Rows from block 5 of a small image classifier, named by matrix and row number. Rows with one number belong to one channel. Each number is 50 + 15 x the weight over its row's rms, rounded and kept within 0 to 99. All counts start at 0.
After each channel's rows are labels from the 100 images, of 14976, where the channel reaches its highest value: "colour at peak" is the nearest of a few named colours to the mean colour under the peak. Only what is clearly more common there than usual is listed. The data: Sentinel-2 satellite tiles (TerraMesh).
# convs0: first 3x3 conv (model.blocks.5.convs.0.weight, 64x64x3x3, each kernel summed), inputs 0-63
# convs1: second 3x3 conv (model.blocks.5.convs.1.weight, 64x64x3x3, transposed, each kernel summed), outputs 0-63

convs0.23:43 30 17 30 39 40 33 51 44 29 56 45 72 67 48 46 52 40 58 62 41 48 59 34 50 30 34 66 49 48 49 16 76 28 29 14 51 32 75 50 59 54 46 31 37 27 22 53 37 44 44 28 50 41 37 58 68 40 43 44 55 46 33 58
convs1.23:51 43 45 63 46 50 53 54 48 37 53 24 97 48 35 46 06 51 20 48 64 74 42 51 57 54 55 62 57 77 50 38 43 43 33 37 58 52 82 64 51 37 54 46 63 49 35 40 79 44 54 60 50 52 41 69 62 56 44 46 22 38 50 78
colour at peak: red; orange

convs0.21:44 47 66 43 22 44 38 36 61 79 36 29 44 12 52 68 47 54 62 51 40 59 57 48 48 48 44 41 65 91 70 73 50 53 69 27 47 42 26 52 63 75 58 27 29 50 33 41 62 44 57 25 22 45 46 61 36 54 50 51 45 41 45 33
convs1.21:63 36 37 33 43 71 27 76 24 46 42 44 54 61 57 44 47 30 43 22 31 31 52 39 34 30 34 36 30 44 34 57 33 70 46 81 34 39 50 55 34 38 23 58 41 36 70 51 38 23 68 62 61 59 65 33 65 49 36 62 50 67 53 39
colour at peak: white

convs0.41:39 63 61 44 48 62 54 63 63 63 37 39 50 34 63 68 62 73 73 47 29 56 61 38 42 61 58 37 67 80 70 53 51 54 62 31 45 58 36 57 68 80 84 49 55 49 45 52 48 62 78 44 31 69 67 74 50 80 67 65 46 37 64 26
convs1.41:60 21 41 36 43 75 29 77 41 45 45 53 55 58 28 47 41 24 36 41 38 27 49 48 44 26 26 43 42 53 34 61 32 75 46 51 36 41 59 51 21 38 30 60 52 27 70 53 46 21 74 57 56 58 69 34 58 38 28 65 52 64 61 48
colour at peak: grey

convs0.35:39 48 75 42 39 43 26 30 59 91 52 43 41 33 54 59 46 54 57 48 40 52 57 40 44 46 44 35 57 80 69 59 49 49 79 08 47 42 31 39 57 70 58 12 39 47 22 35 55 45 49 21 32 48 46 52 33 51 40 48 42 47 47 37
convs1.35:68 34 28 41 42 69 31 71 35 46 42 40 55 64 64 35 48 37 46 29 33 22 52 39 38 36 37 36 35 44 34 44 32 62 39 90 34 43 47 56 35 43 24 55 45 35 78 50 37 27 69 65 64 68 58 38 66 49 33 66 48 72 56 45
colour at peak: white; pink

convs0.22:57 65 03 55 57 56 67 53 69 00 56 42 37 55 56 58 39 57 34 55 59 54 54 48 54 58 51 56 46 61 38 54 47 50 00 51 55 52 44 54 47 35 59 60 54 48 56 61 57 59 59 47 41 62 53 33 47 64 54 47 51 54 50 61
convs1.22:43 43 53 42 69 57 52 50 50 49 66 53 46 46 66 84 64 41 67 35 45 46 62 64 42 32 42 53 58 02 45 29 57 50 51 51 45 50 32 23 49 50 46 39 16 47 51 95 49 44 67 51 38 49 64 55 39 17 36 46 62 56 78 41
colour at peak: green

convs0.50:66 40 87 43 48 43 47 47 72 86 59 64 55 52 44 60 43 54 58 55 37 40 43 62 59 58 41 27 50 95 80 93 45 61 86 45 41 50 31 34 46 51 46 36 42 53 40 51 78 38 55 55 56 45 51 38 55 67 44 47 58 51 40 42
convs1.50:80 52 20 47 42 49 46 46 12 08 36 47 28 53 60 67 38 50 36 25 28 38 66 49 34 42 57 36 52 36 27 56 43 52 21 64 42 43 41 58 26 20 51 48 39 48 41 48 50 47 73 53 47 53 55 39 44 44 37 44 60 75 44 33
colour at peak: grey

convs0.45:42 42 21 38 44 42 30 39 50 33 58 45 79 61 40 48 64 44 67 64 49 47 53 34 58 32 37 54 53 48 51 20 70 25 31 00 61 38 65 37 66 57 50 28 35 27 26 59 43 47 46 39 59 53 41 63 77 34 47 47 65 57 47 64
convs1.45:56 51 44 60 45 44 54 46 52 44 53 25 99 49 36 55 08 57 26 49 56 83 44 53 52 56 58 61 51 64 48 36 47 41 40 35 62 55 70 66 53 38 58 44 64 52 36 38 71 54 47 63 42 47 36 59 67 60 54 44 19 38 39 79
colour at peak: orange; red

convs0.31:52 69 15 55 54 59 74 63 64 00 50 43 38 54 58 58 40 58 31 56 61 55 45 48 53 59 53 49 47 61 27 57 44 52 00 52 62 51 43 49 48 35 60 66 53 51 57 66 56 61 56 54 41 59 52 33 47 65 52 43 52 52 51 60
convs1.31:59 41 57 39 61 62 54 49 47 49 60 66 43 51 59 83 60 40 61 35 46 46 75 70 46 32 37 50 52 06 45 30 55 53 47 49 50 53 34 13 40 48 40 40 24 45 47 93 49 41 66 43 33 53 62 49 39 29 33 52 62 54 83 40
colour at peak: green; cyan

convs0.36:38 60 75 39 47 64 56 49 63 77 41 44 48 36 63 70 59 75 68 48 33 60 56 46 46 64 58 39 63 85 67 55 47 53 73 31 48 59 29 55 67 74 83 51 53 50 41 45 51 62 80 36 37 65 67 68 47 75 67 63 51 40 62 23
convs1.36:59 23 37 38 44 75 27 74 40 42 44 51 52 54 25 50 40 23 35 41 39 27 50 47 44 23 29 45 42 54 32 61 38 77 42 51 36 42 55 52 21 36 29 61 50 27 68 58 48 18 74 58 56 54 68 36 55 39 27 62 53 65 60 46
colour at peak: grey

convs0.40:42 43 21 38 42 43 32 41 48 32 58 46 80 61 40 48 65 43 67 66 50 48 55 35 59 31 35 56 53 51 50 21 70 24 31 02 61 35 66 39 65 58 50 28 34 29 25 59 41 46 44 41 57 51 38 63 77 34 46 46 64 59 44 62
convs1.40:55 51 45 60 46 46 54 46 51 45 54 26 99 48 35 56 06 56 23 47 57 83 43 54 53 56 57 62 52 65 48 36 46 42 41 33 62 55 72 65 52 37 58 44 66 52 37 39 72 52 47 63 43 49 37 60 67 60 52 43 20 39 40 76
colour at peak: orange; red

convs0.5:45 68 10 54 57 58 74 60 65 00 52 44 37 52 59 60 40 57 27 57 61 55 44 50 55 61 52 50 47 63 18 58 46 52 00 54 61 53 41 49 42 36 59 66 54 50 58 65 59 61 58 50 42 59 53 31 49 64 53 41 52 54 50 61
convs1.5:59 44 56 41 61 61 54 46 46 44 61 67 41 50 61 83 62 40 64 35 46 45 77 70 45 32 38 52 53 07 43 30 56 54 45 51 49 50 29 14 39 49 42 40 23 46 50 93 45 41 67 47 33 51 63 49 39 29 34 50 64 54 78 37
colour at peak: green; cyan

convs0.27:28 40 00 51 50 57 42 58 47 00 43 56 52 50 55 53 52 57 62 39 43 54 48 54 34 49 58 47 52 52 08 37 44 48 00 52 54 48 53 54 61 52 55 46 53 51 49 36 45 56 34 50 59 41 46 57 46 47 44 55 55 32 56 49
convs1.27:49 66 35 50 61 62 52 49 55 74 46 28 70 46 55 47 27 43 33 64 47 57 15 43 62 51 41 43 53 64 32 12 41 61 75 50 45 41 50 84 52 28 45 43 46 37 33 23 49 40 41 56 73 38 42 53 60 28 73 44 31 53 33 80
colour at peak: white

convs0.63:70 64 14 55 63 50 55 56 42 00 60 39 40 56 47 63 44 50 49 46 52 46 58 38 43 46 47 54 52 62 65 50 51 49 00 44 50 38 52 45 69 37 54 50 59 45 53 60 43 55 45 46 46 60 39 47 47 65 44 47 43 47 51 71
convs1.63:28 37 63 42 65 65 53 59 48 65 57 51 52 54 57 84 51 37 52 36 42 43 57 65 47 43 37 58 49 07 50 18 52 50 54 40 51 58 47 33 84 40 35 38 16 53 49 77 59 36 66 29 40 66 61 46 47 28 32 55 58 54 84 49
colour at peak: black

convs0.48:24 39 40 49 56 50 53 26 57 16 55 47 40 36 40 49 45 49 35 37 45 42 50 50 45 56 48 37 46 48 00 35 24 44 25 56 46 60 17 47 48 39 44 56 53 48 52 07 64 53 52 45 54 15 58 39 47 54 48 38 59 35 37 62
convs1.48:54 73 30 47 40 62 62 16 54 69 39 52 29 53 46 56 56 41 65 80 76 50 33 46 69 29 40 49 50 42 35 35 69 72 65 63 49 45 04 56 35 51 45 42 58 31 50 25 38 42 49 63 62 20 57 49 39 35 61 34 53 49 40 61
colour at peak: green

convs0.20:57 71 12 54 57 57 77 70 56 00 45 43 46 51 58 55 36 56 39 57 57 53 49 45 48 56 50 51 56 52 33 43 44 47 00 48 55 51 46 57 53 44 59 69 56 45 57 70 48 61 58 41 46 67 53 43 46 68 55 49 53 55 55 66
convs1.20:60 36 63 42 60 62 49 54 42 58 57 66 57 56 56 81 55 44 52 33 51 49 77 71 48 39 33 51 47 06 51 32 54 49 44 45 56 55 39 01 40 49 36 43 29 47 40 90 55 42 64 32 36 59 57 42 46 41 25 58 55 47 78 40
colour at peak: black

convs0.13:28 41 03 52 48 56 44 58 48 00 41 54 50 48 54 52 53 55 60 38 44 53 46 54 33 49 56 44 51 51 00 39 45 47 00 54 54 48 52 54 59 52 54 46 52 49 50 35 46 55 37 47 57 41 46 57 46 48 45 56 54 33 55 46
convs1.13:54 67 34 51 60 63 52 48 57 79 45 34 68 47 53 47 28 41 33 66 49 56 16 45 65 49 38 42 51 62 30 11 40 62 77 51 48 40 48 82 49 29 43 43 46 34 36 22 45 39 40 52 71 40 44 51 59 26 73 44 33 54 33 75
colour at peak: white

convs0.15:43 40 22 36 41 39 32 45 50 34 55 45 78 62 45 48 60 40 65 67 51 50 53 37 60 28 34 58 52 50 51 25 75 25 31 00 61 35 72 44 64 58 47 28 35 29 23 58 37 43 43 40 55 49 36 62 75 34 46 48 62 57 43 58
convs1.15:55 48 46 61 46 47 56 50 49 42 53 24 99 49 39 48 06 58 24 50 57 77 44 53 55 60 57 58 51 70 49 39 45 38 38 37 60 56 78 67 52 38 55 42 61 52 41 39 72 51 46 62 44 50 32 61 64 60 55 44 19 37 41 76
colour at peak: orange; red

convs0.60:46 62 77 41 40 59 57 45 69 78 39 46 49 30 62 68 56 68 66 46 37 63 49 52 46 60 52 38 61 85 73 65 38 51 76 37 48 53 12 49 57 73 72 50 49 53 40 47 48 58 70 35 37 61 59 61 48 73 61 58 56 37 57 06
convs1.60:59 28 33 36 44 73 28 74 34 42 44 51 51 52 28 51 43 25 39 39 37 24 52 49 42 19 29 42 47 53 31 57 40 79 43 59 35 40 51 56 23 38 32 60 49 24 66 58 46 19 75 60 54 57 68 42 53 41 27 58 55 69 55 43
colour at peak: grey

convs0.28:53 66 18 50 51 41 67 56 41 00 49 43 46 41 49 46 45 42 51 56 51 44 49 43 33 31 37 42 48 43 39 45 44 34 02 59 54 26 46 57 44 41 40 65 52 34 55 73 40 42 31 37 55 76 17 46 44 37 47 57 49 41 62 48
convs1.28:57 45 44 51 55 40 44 69 50 71 61 68 57 40 50 70 62 55 56 11 19 52 50 56 44 70 71 69 65 35 46 41 57 22 56 39 44 58 56 10 58 61 65 43 50 71 51 90 58 48 66 59 48 51 41 74 50 50 26 52 74 42 62 65
colour at peak: black

convs0.2:49 54 00 52 50 52 58 55 54 00 47 47 50 53 56 56 49 50 52 57 55 53 53 48 51 48 51 53 51 60 10 47 54 45 00 51 54 47 53 52 52 51 54 53 53 47 51 52 45 54 50 44 49 54 47 51 50 49 50 53 50 55 55 51
convs1.2:58 36 38 43 77 52 64 64 45 64 82 67 71 49 68 62 47 52 42 27 32 50 63 78 45 50 48 42 56 38 13 33 37 40 60 35 51 52 59 36 46 29 48 12 26 51 48 72 56 46 55 21 43 57 50 50 51 17 41 57 63 58 68 48
colour at peak: white

convs0.49:48 54 00 51 51 52 57 55 52 00 49 47 50 53 57 56 49 50 52 57 55 54 54 48 52 48 50 53 51 60 07 46 54 44 00 50 54 47 53 52 52 52 53 53 53 46 51 51 44 54 50 45 49 54 47 52 50 49 50 53 50 55 55 52
convs1.49:59 35 34 44 79 51 67 63 46 57 84 66 69 49 66 63 46 53 40 31 31 50 63 78 47 52 49 42 57 36 11 37 36 39 57 33 50 53 60 40 46 28 48 11 28 52 50 71 58 46 54 22 42 56 48 51 52 19 43 57 63 56 68 47
colour at peak: white

convs0.7:34 46 64 46 39 46 27 35 61 82 55 32 37 32 57 63 48 53 60 45 41 54 62 37 42 38 46 47 63 79 67 61 47 45 70 00 46 35 40 40 57 72 61 16 36 46 22 34 52 47 48 29 21 44 39 59 33 50 41 48 40 40 43 45
convs1.7:67 34 35 38 44 69 28 79 38 47 43 41 59 64 59 31 46 33 41 34 37 19 49 39 41 37 34 35 33 48 35 48 28 66 44 84 37 42 54 56 36 42 25 59 43 34 72 52 36 26 62 61 65 67 57 32 70 48 38 72 49 73 56 45
colour at peak: white

convs0.30:38 46 66 48 33 46 33 36 63 83 45 33 38 24 51 65 51 54 62 47 40 52 56 42 44 41 45 39 66 83 67 59 45 45 72 09 48 39 30 44 60 75 63 22 34 45 23 41 57 48 54 26 18 45 43 61 34 51 45 49 43 39 44 35
convs1.30:63 34 34 37 43 70 27 74 36 46 42 41 56 59 57 33 46 32 42 28 36 20 49 38 38 34 35 38 37 50 33 48 30 66 46 84 36 39 51 57 34 41 24 60 45 34 74 50 37 24 66 61 64 67 61 33 69 48 35 68 49 73 55 45
colour at peak: white; pink

convs0.56:38 60 67 38 49 64 53 53 62 69 41 42 47 36 64 69 61 76 72 48 30 57 57 42 44 63 59 38 64 83 68 56 48 54 68 30 47 59 32 55 66 77 87 48 55 49 42 48 49 63 79 39 34 67 68 72 48 79 68 63 47 41 63 26
convs1.56:59 21 39 38 45 76 29 77 42 44 46 52 54 55 27 49 42 24 36 42 38 26 51 49 45 24 26 43 42 54 34 61 34 77 44 51 34 43 56 51 22 38 29 60 51 27 70 57 47 19 73 57 55 57 68 35 56 39 27 63 52 64 60 47
colour at peak: grey

convs0.11:50 52 75 60 45 43 40 53 23 52 29 49 59 43 72 51 42 42 43 46 46 62 33 65 43 62 57 40 49 41 38 99 60 61 55 55 67 53 62 53 57 51 38 42 46 62 40 56 29 32 57 97 47 40 56 48 60 59 48 57 45 36 51 33
convs1.11:44 44 89 37 41 37 54 58 31 94 36 53 48 48 69 42 51 51 42 29 33 67 64 66 34 47 54 43 55 49 86 76 42 45 85 55 49 57 61 42 26 43 60 45 61 55 52 44 60 67 63 34 41 61 46 50 50 49 27 49 49 70 36 23
colour at peak: pink

convs0.38:42 45 40 28 60 38 13 40 44 62 73 40 66 74 61 39 46 45 58 66 59 64 62 31 61 45 37 65 39 47 60 25 66 32 51 03 68 41 71 48 51 53 44 03 49 32 31 55 48 38 50 44 57 46 42 44 61 48 47 46 52 51 46 74
convs1.38:60 43 50 49 39 26 61 60 36 15 47 20 74 41 71 36 45 74 51 43 48 57 70 54 48 65 70 52 50 62 62 46 46 25 14 53 49 68 76 53 58 46 77 34 54 56 50 41 63 71 38 52 37 55 19 62 55 64 65 43 22 48 36 56
colour at peak: red

convs0.19:49 55 40 38 61 33 25 50 49 46 65 45 63 64 60 51 59 33 64 62 50 48 53 38 57 23 28 57 53 54 51 26 59 30 47 15 62 21 64 25 52 61 36 16 48 29 41 69 51 36 24 43 61 60 18 62 63 31 33 41 58 58 43 70
convs1.19:47 38 49 49 48 31 69 65 35 45 56 40 81 44 59 47 37 72 44 50 42 65 64 55 54 74 72 53 59 70 51 61 50 24 44 34 49 63 83 49 66 44 79 21 60 58 42 39 63 66 24 47 33 60 17 55 51 73 71 51 38 41 47 75
colour at peak: red; orange

convs0.47:50 65 10 58 56 57 72 54 66 00 52 43 33 49 58 62 36 56 25 58 60 55 48 52 54 59 51 51 48 69 24 64 40 51 00 54 59 51 37 53 43 38 59 65 53 50 58 61 61 59 58 51 41 58 52 30 43 62 54 44 50 54 50 58
convs1.47:54 47 51 43 65 59 56 44 51 47 66 66 36 48 64 84 68 40 71 34 42 46 69 66 43 35 40 54 57 03 40 34 59 50 50 53 44 49 27 19 45 51 46 37 25 48 53 89 44 43 67 52 34 50 64 55 37 24 37 47 70 56 71 33
colour at peak: green; cyan

convs0.53:50 48 40 38 53 31 15 37 53 47 59 43 70 54 50 44 64 35 71 64 52 49 48 39 62 26 31 45 54 50 59 28 63 19 45 06 67 39 60 35 58 61 40 10 44 18 44 63 52 31 45 48 64 56 37 60 65 33 47 45 64 57 53 65
convs1.53:56 48 47 57 42 25 59 51 42 45 51 32 94 51 46 40 26 72 34 53 48 79 56 56 47 71 67 57 53 65 47 46 45 31 43 32 56 64 73 67 53 39 76 37 62 56 40 32 66 74 33 56 33 54 19 54 63 65 69 45 28 44 31 64
colour at peak: orange; red

convs0.52:52 55 54 51 27 46 42 54 61 56 14 35 46 17 48 65 64 50 72 41 49 62 46 44 40 47 45 29 80 85 73 62 53 48 59 30 51 35 39 40 55 82 57 31 35 45 56 64 65 44 56 47 23 64 42 73 46 52 46 51 46 24 45 18
convs1.52:63 37 42 42 45 73 26 62 51 54 47 47 59 60 37 39 42 32 36 32 35 21 49 43 42 43 23 32 31 53 31 63 26 62 56 70 38 38 57 55 16 39 18 64 51 30 73 44 35 29 60 59 65 64 58 29 68 53 40 67 52 72 47 43
colour at peak: white

convs0.59:43 44 28 38 44 33 33 42 50 36 55 43 72 61 49 46 59 37 62 74 59 55 48 35 73 29 32 53 52 49 49 24 66 19 34 01 69 37 66 42 59 55 43 28 35 25 31 63 40 35 48 43 57 55 36 59 68 28 51 45 62 70 42 57
convs1.59:53 46 49 57 46 40 59 53 47 45 54 29 99 46 40 45 12 63 27 49 50 73 49 54 54 64 63 56 53 72 51 42 46 32 43 32 59 57 81 63 54 41 63 38 62 56 40 41 70 60 41 57 42 51 27 62 64 62 61 41 22 38 39 74
colour at peak: red; orange

convs0.55:72 52 04 56 52 52 48 53 56 00 51 49 45 51 49 54 52 52 63 51 49 47 57 48 45 48 52 49 50 56 52 50 42 49 00 49 49 46 52 51 66 46 55 46 54 49 50 52 43 54 47 46 51 53 46 49 45 53 49 59 53 50 59 49
convs1.55:28 44 52 47 66 60 53 59 71 85 54 43 66 54 57 58 37 36 39 35 36 50 33 52 53 39 35 46 55 39 38 03 49 66 78 40 51 52 45 55 69 23 39 35 32 29 31 59 54 40 49 31 59 54 51 52 54 10 55 52 37 70 66 67
colour at peak: black

convs0.14:51 65 03 54 54 55 68 62 63 00 47 43 45 49 59 59 42 53 37 57 59 55 49 48 51 56 50 51 54 63 21 48 49 50 00 52 57 51 44 53 49 41 57 61 54 49 58 65 53 58 57 47 44 62 52 40 47 62 52 46 55 56 53 60
convs1.14:60 39 57 42 65 60 54 51 40 52 61 68 53 53 64 79 59 44 58 28 46 50 80 72 46 38 39 52 50 12 47 26 52 50 46 50 54 51 36 09 39 49 41 36 26 51 44 94 48 41 66 37 35 56 60 45 43 32 29 57 59 55 81 40
colour at peak: green; cyan

convs0.37:45 29 18 41 44 28 38 61 58 27 59 51 68 65 44 37 59 26 63 50 30 39 59 42 38 13 23 60 47 47 46 27 71 27 27 43 42 33 86 44 55 49 31 39 45 32 39 47 41 29 37 39 59 33 35 54 62 44 43 46 62 41 38 56
convs1.37:49 45 45 64 50 50 51 49 53 43 52 24 81 49 35 45 08 52 16 51 62 65 30 50 52 60 59 69 65 69 51 40 39 42 38 34 59 51 81 81 43 39 58 50 62 52 39 44 85 46 49 60 53 52 37 76 63 53 47 40 26 34 45 77
colour at peak: orange; red

convs0.26:54 65 13 57 53 57 69 55 67 00 51 45 39 53 57 58 42 57 34 57 60 56 49 52 54 58 52 50 49 66 19 58 43 51 00 52 59 52 41 52 44 40 59 62 51 50 55 60 55 59 57 51 43 57 52 33 49 63 52 45 55 52 51 58
convs1.26:55 44 51 41 65 59 56 48 53 51 64 61 44 48 63 82 65 41 67 34 42 47 68 67 45 33 40 54 56 02 41 27 57 48 54 52 45 48 29 20 42 49 45 34 23 46 47 92 46 43 67 51 35 49 64 54 38 21 36 48 61 57 79 37
colour at peak: green; cyan