Weights of a small image classifier: activation celu, widths [48, 64, 96, 160].
Rows from block 5 of a small image classifier, named by matrix and row number. Rows with one number belong to one channel. Each number is 50 + 12 x the weight over its row's rms, rounded and kept within 0 to 99. All counts start at 0. After the name is the row's rms in percent of the matrix's.
After each channel's rows are labels from the 100 images, of 14976, where the channel reaches its highest value: "top examples" is what is common among them; "peak on" is the class under the peak. Only what is clearly more common there than usual is listed. The data: Sentinel-2 satellite tiles (TerraMesh). In brackets: how many of the 100.
# convs0: first 3x3 conv (model.blocks.5.convs.0.weight, 64x64x3x3, each kernel summed), inputs 0-63
# convs1: second 3x3 conv (model.blocks.5.convs.1.weight, 64x64x3x3, transposed, each kernel summed), outputs 0-63

convs0.29 118:57 58 12 56 52 53 62 54 61 00 51 45 43 54 56 57 45 53 44 57 58 55 53 49 53 53 50 53 48 64 32 55 50 49 00 51 55 50 49 53 48 44 56 56 53 49 54 54 51 55 54 49 45 55 50 41 47 57 51 50 50 54 52 56
convs1.29 098:48 41 49 40 71 55 55 55 52 55 68 58 51 49 64 69 58 46 58 32 40 48 63 67 44 41 45 50 55 20 39 35 52 46 55 48 47 51 42 27 47 44 46 32 23 49 49 85 50 45 62 42 41 53 59 53 42 26 38 50 61 55 74 41
top examples: water (94); main land cover: water (84)
peak on: water (87)

convs0.6 070:54 51 18 56 52 51 49 47 58 00 51 46 42 45 54 53 47 51 49 48 55 54 50 49 49 51 51 46 47 54 25 48 40 47 00 49 57 48 37 48 58 42 52 48 54 48 50 40 48 54 50 47 48 44 49 45 44 54 49 51 52 43 52 57
convs1.6 049:38 59 41 43 58 60 62 37 63 87 58 44 52 55 59 52 52 43 58 57 54 49 42 57 63 32 40 45 54 37 37 18 60 63 71 58 43 44 19 52 50 39 44 31 32 36 41 50 41 45 54 56 58 37 57 54 43 29 59 39 47 68 49 49
top examples: water (71); main land cover: water (41)
peak on: trees (42); water (36)

convs0.34 119:45 56 10 51 52 51 61 54 56 02 48 46 47 53 57 56 47 49 46 55 55 53 50 47 50 47 48 53 50 62 13 43 52 39 00 51 53 49 50 53 50 48 53 58 53 40 54 52 46 55 54 46 49 55 50 48 50 54 52 49 52 54 53 57
convs1.34 093:58 40 47 42 68 48 53 57 43 55 72 61 63 50 63 68 60 57 54 25 40 48 67 69 43 51 51 52 54 21 36 42 43 30 46 44 50 55 53 21 42 49 53 31 30 61 57 78 56 52 59 42 38 54 53 52 50 33 36 54 64 58 66 42
top examples: water (85); main land cover: water (68)
peak on: water (76)

convs0.32 125:43 57 10 50 52 51 59 57 55 00 47 44 45 49 57 57 45 47 45 53 54 52 48 47 49 46 49 52 49 66 16 45 48 41 00 50 54 45 49 49 47 50 52 56 52 42 52 53 44 53 51 45 47 51 46 48 47 51 49 47 49 51 53 56
convs1.32 082:62 44 47 40 66 47 54 59 52 64 70 63 59 54 60 63 62 57 55 25 41 47 73 69 44 58 53 51 58 24 32 45 43 29 51 48 46 53 53 23 46 49 55 33 28 65 53 78 51 53 57 45 39 55 51 57 49 41 37 55 67 59 62 36
top examples: main land cover: water (34)
peak on: water (36)

convs0.9 058:41 49 52 42 40 37 51 68 09 60 45 52 51 55 61 49 29 42 42 46 42 57 39 48 47 48 49 59 41 60 29 69 60 52 51 42 63 50 65 62 57 47 35 46 38 59 14 37 35 33 41 54 46 36 43 35 52 44 42 51 33 40 34 53
convs1.9 061:77 38 55 54 36 48 51 72 27 37 34 45 47 42 69 39 51 48 50 50 41 31 53 45 47 39 61 43 59 39 69 59 42 39 34 73 33 42 68 42 43 53 50 45 57 53 47 46 64 45 70 56 48 64 55 65 47 29 24 40 41 55 66 40
top examples: crops (90); main land cover: crops (75); built area (67)
peak on: crops (65)

convs0.4 173:53 53 02 52 50 52 54 54 52 00 48 48 50 53 55 55 49 50 53 55 54 53 53 49 51 47 51 52 51 59 26 49 52 46 00 49 53 46 53 50 53 50 53 51 52 48 51 51 45 53 49 47 50 53 46 51 49 48 49 53 50 53 55 50
convs1.4 123:52 39 42 44 74 51 64 63 47 64 76 60 67 49 64 60 46 52 41 35 35 51 58 69 48 52 49 44 56 41 23 38 38 41 61 36 49 52 61 44 51 31 49 17 31 52 49 66 57 46 53 28 47 56 48 51 54 25 46 56 58 56 65 48
top examples: snow or ice (94); main land cover: snow or ice (85)
peak on: snow or ice (84)

convs0.62 111:47 50 39 43 50 34 32 43 49 42 53 45 66 56 55 47 56 34 60 67 58 57 48 41 63 27 31 50 50 52 44 34 56 25 44 22 68 31 59 44 57 57 38 23 44 24 44 64 46 35 41 50 58 56 31 55 62 34 46 45 60 62 44 55
convs1.62 094:52 43 52 52 47 33 61 57 43 52 54 43 84 45 43 43 27 68 36 52 44 58 49 56 48 71 65 57 56 57 50 45 47 35 52 32 54 59 75 63 53 46 72 36 63 59 47 44 65 68 33 47 40 52 22 57 60 61 63 43 38 42 42 67
top examples: main land cover: rangeland (83)
peak on: rangeland (87)

convs0.8 081:53 56 38 43 52 36 48 60 44 42 55 45 54 57 59 51 49 32 54 63 54 56 50 43 52 26 33 60 48 49 48 34 56 34 44 38 57 16 60 38 45 55 37 41 51 36 48 74 40 38 18 36 50 62 17 55 54 29 34 46 46 49 41 54
convs1.8 057:42 36 49 51 55 38 61 73 42 48 60 40 69 39 60 60 41 65 46 49 41 58 56 54 55 71 69 49 61 49 52 44 49 32 40 42 46 59 80 43 68 46 72 30 58 57 50 59 59 57 27 46 42 53 25 67 49 67 63 45 44 35 54 66
top examples: main land cover: rangeland (72)
peak on: rangeland (73)

convs0.25 109:44 38 27 38 44 41 37 48 47 37 55 47 68 61 48 49 56 41 59 66 51 50 51 39 57 30 36 57 51 51 49 28 67 30 35 14 59 33 67 43 58 54 46 35 39 35 28 60 38 42 41 41 54 50 36 57 66 36 41 44 58 55 38 55
convs1.25 097:51 48 46 59 47 49 55 52 49 41 54 29 96 50 43 47 16 55 30 49 55 71 48 53 55 57 56 55 53 72 50 41 47 41 41 39 56 53 73 61 55 41 56 43 59 51 43 44 68 51 48 59 46 50 37 63 60 60 54 44 26 40 43 72
top examples: main land cover: rangeland (84)
peak on: rangeland (85)

convs0.18 071:53 72 24 47 55 44 62 53 38 06 51 42 42 47 43 63 48 38 51 56 50 45 45 44 43 34 39 44 53 59 46 48 42 36 10 55 51 38 48 50 44 42 46 56 59 39 60 68 45 47 41 39 59 76 34 45 45 43 52 62 51 51 63 42
convs1.18 053:59 41 48 55 51 49 43 78 56 82 61 72 58 48 53 60 58 54 51 27 30 54 52 58 42 71 55 59 52 32 45 45 50 22 60 40 51 59 68 29 58 60 52 47 48 66 60 70 54 50 63 47 50 54 40 62 56 53 41 53 74 66 59 55
top examples: flooded vegetation (28)
peak on: water (36)

convs0.51 064:66 64 23 51 53 44 58 51 37 00 48 47 49 46 46 51 46 38 51 44 41 38 46 49 30 37 41 42 47 50 50 48 43 38 08 59 45 38 51 52 59 43 43 55 55 41 62 61 45 44 44 42 59 69 37 44 49 51 49 56 53 41 58 44
convs1.51 042:52 47 47 50 54 41 49 64 48 99 61 65 66 34 58 58 55 56 46 46 48 41 48 56 52 65 59 56 57 35 45 44 46 30 73 42 58 54 66 35 49 50 62 44 56 69 73 59 57 55 56 48 50 46 47 67 58 42 42 49 69 46 51 54
top examples: main land cover: crops (51)
peak on: crops (48)

convs0.42 132:47 50 43 39 51 33 26 40 51 51 58 43 66 57 48 41 58 36 63 66 56 51 50 38 65 35 35 49 51 45 56 32 63 27 48 11 61 48 61 43 55 57 40 21 43 26 42 60 49 33 57 47 59 56 47 57 62 37 57 49 59 63 51 63
convs1.42 121:56 47 47 58 46 31 57 52 45 42 52 33 89 50 49 41 32 66 40 51 46 69 55 55 49 66 63 56 50 63 50 45 46 31 42 37 57 62 72 64 53 43 68 41 57 57 41 38 62 67 35 54 38 54 27 56 61 59 65 45 29 44 37 64
top examples: main land cover: rangeland (81)
peak on: rangeland (85)

convs0.1 142:47 53 07 51 50 52 54 54 52 02 47 48 49 52 54 54 50 51 55 54 52 52 52 49 48 48 51 51 51 57 14 47 53 46 00 51 52 46 54 51 54 51 54 51 53 48 50 50 43 53 48 46 50 52 46 52 49 48 48 54 50 52 55 49
convs1.1 097:59 37 37 47 69 53 59 66 54 69 69 60 70 48 60 56 41 51 36 35 31 49 53 68 52 53 46 41 55 44 24 34 34 42 63 36 51 52 63 49 45 27 47 24 35 48 48 63 57 46 51 30 48 53 45 51 55 21 47 56 57 64 63 56
top examples: snow or ice (95); main land cover: snow or ice (85)
peak on: snow or ice (88)

convs0.17 087:42 70 25 53 48 47 62 60 47 08 42 40 43 43 48 36 43 44 43 47 47 44 55 41 38 47 40 44 35 40 15 38 48 37 16 50 46 40 48 49 51 37 50 60 48 28 53 60 39 51 45 44 44 66 41 47 46 51 49 60 41 47 63 53
convs1.17 062:61 42 53 43 50 59 42 59 57 86 54 72 65 54 48 64 57 41 52 21 52 52 58 66 43 41 42 60 48 33 36 46 50 37 62 57 54 53 55 12 48 64 43 52 42 56 54 72 51 41 61 43 38 51 60 49 51 47 25 59 67 45 63 47
top examples: water (72); main land cover: water (47)
peak on: water (52)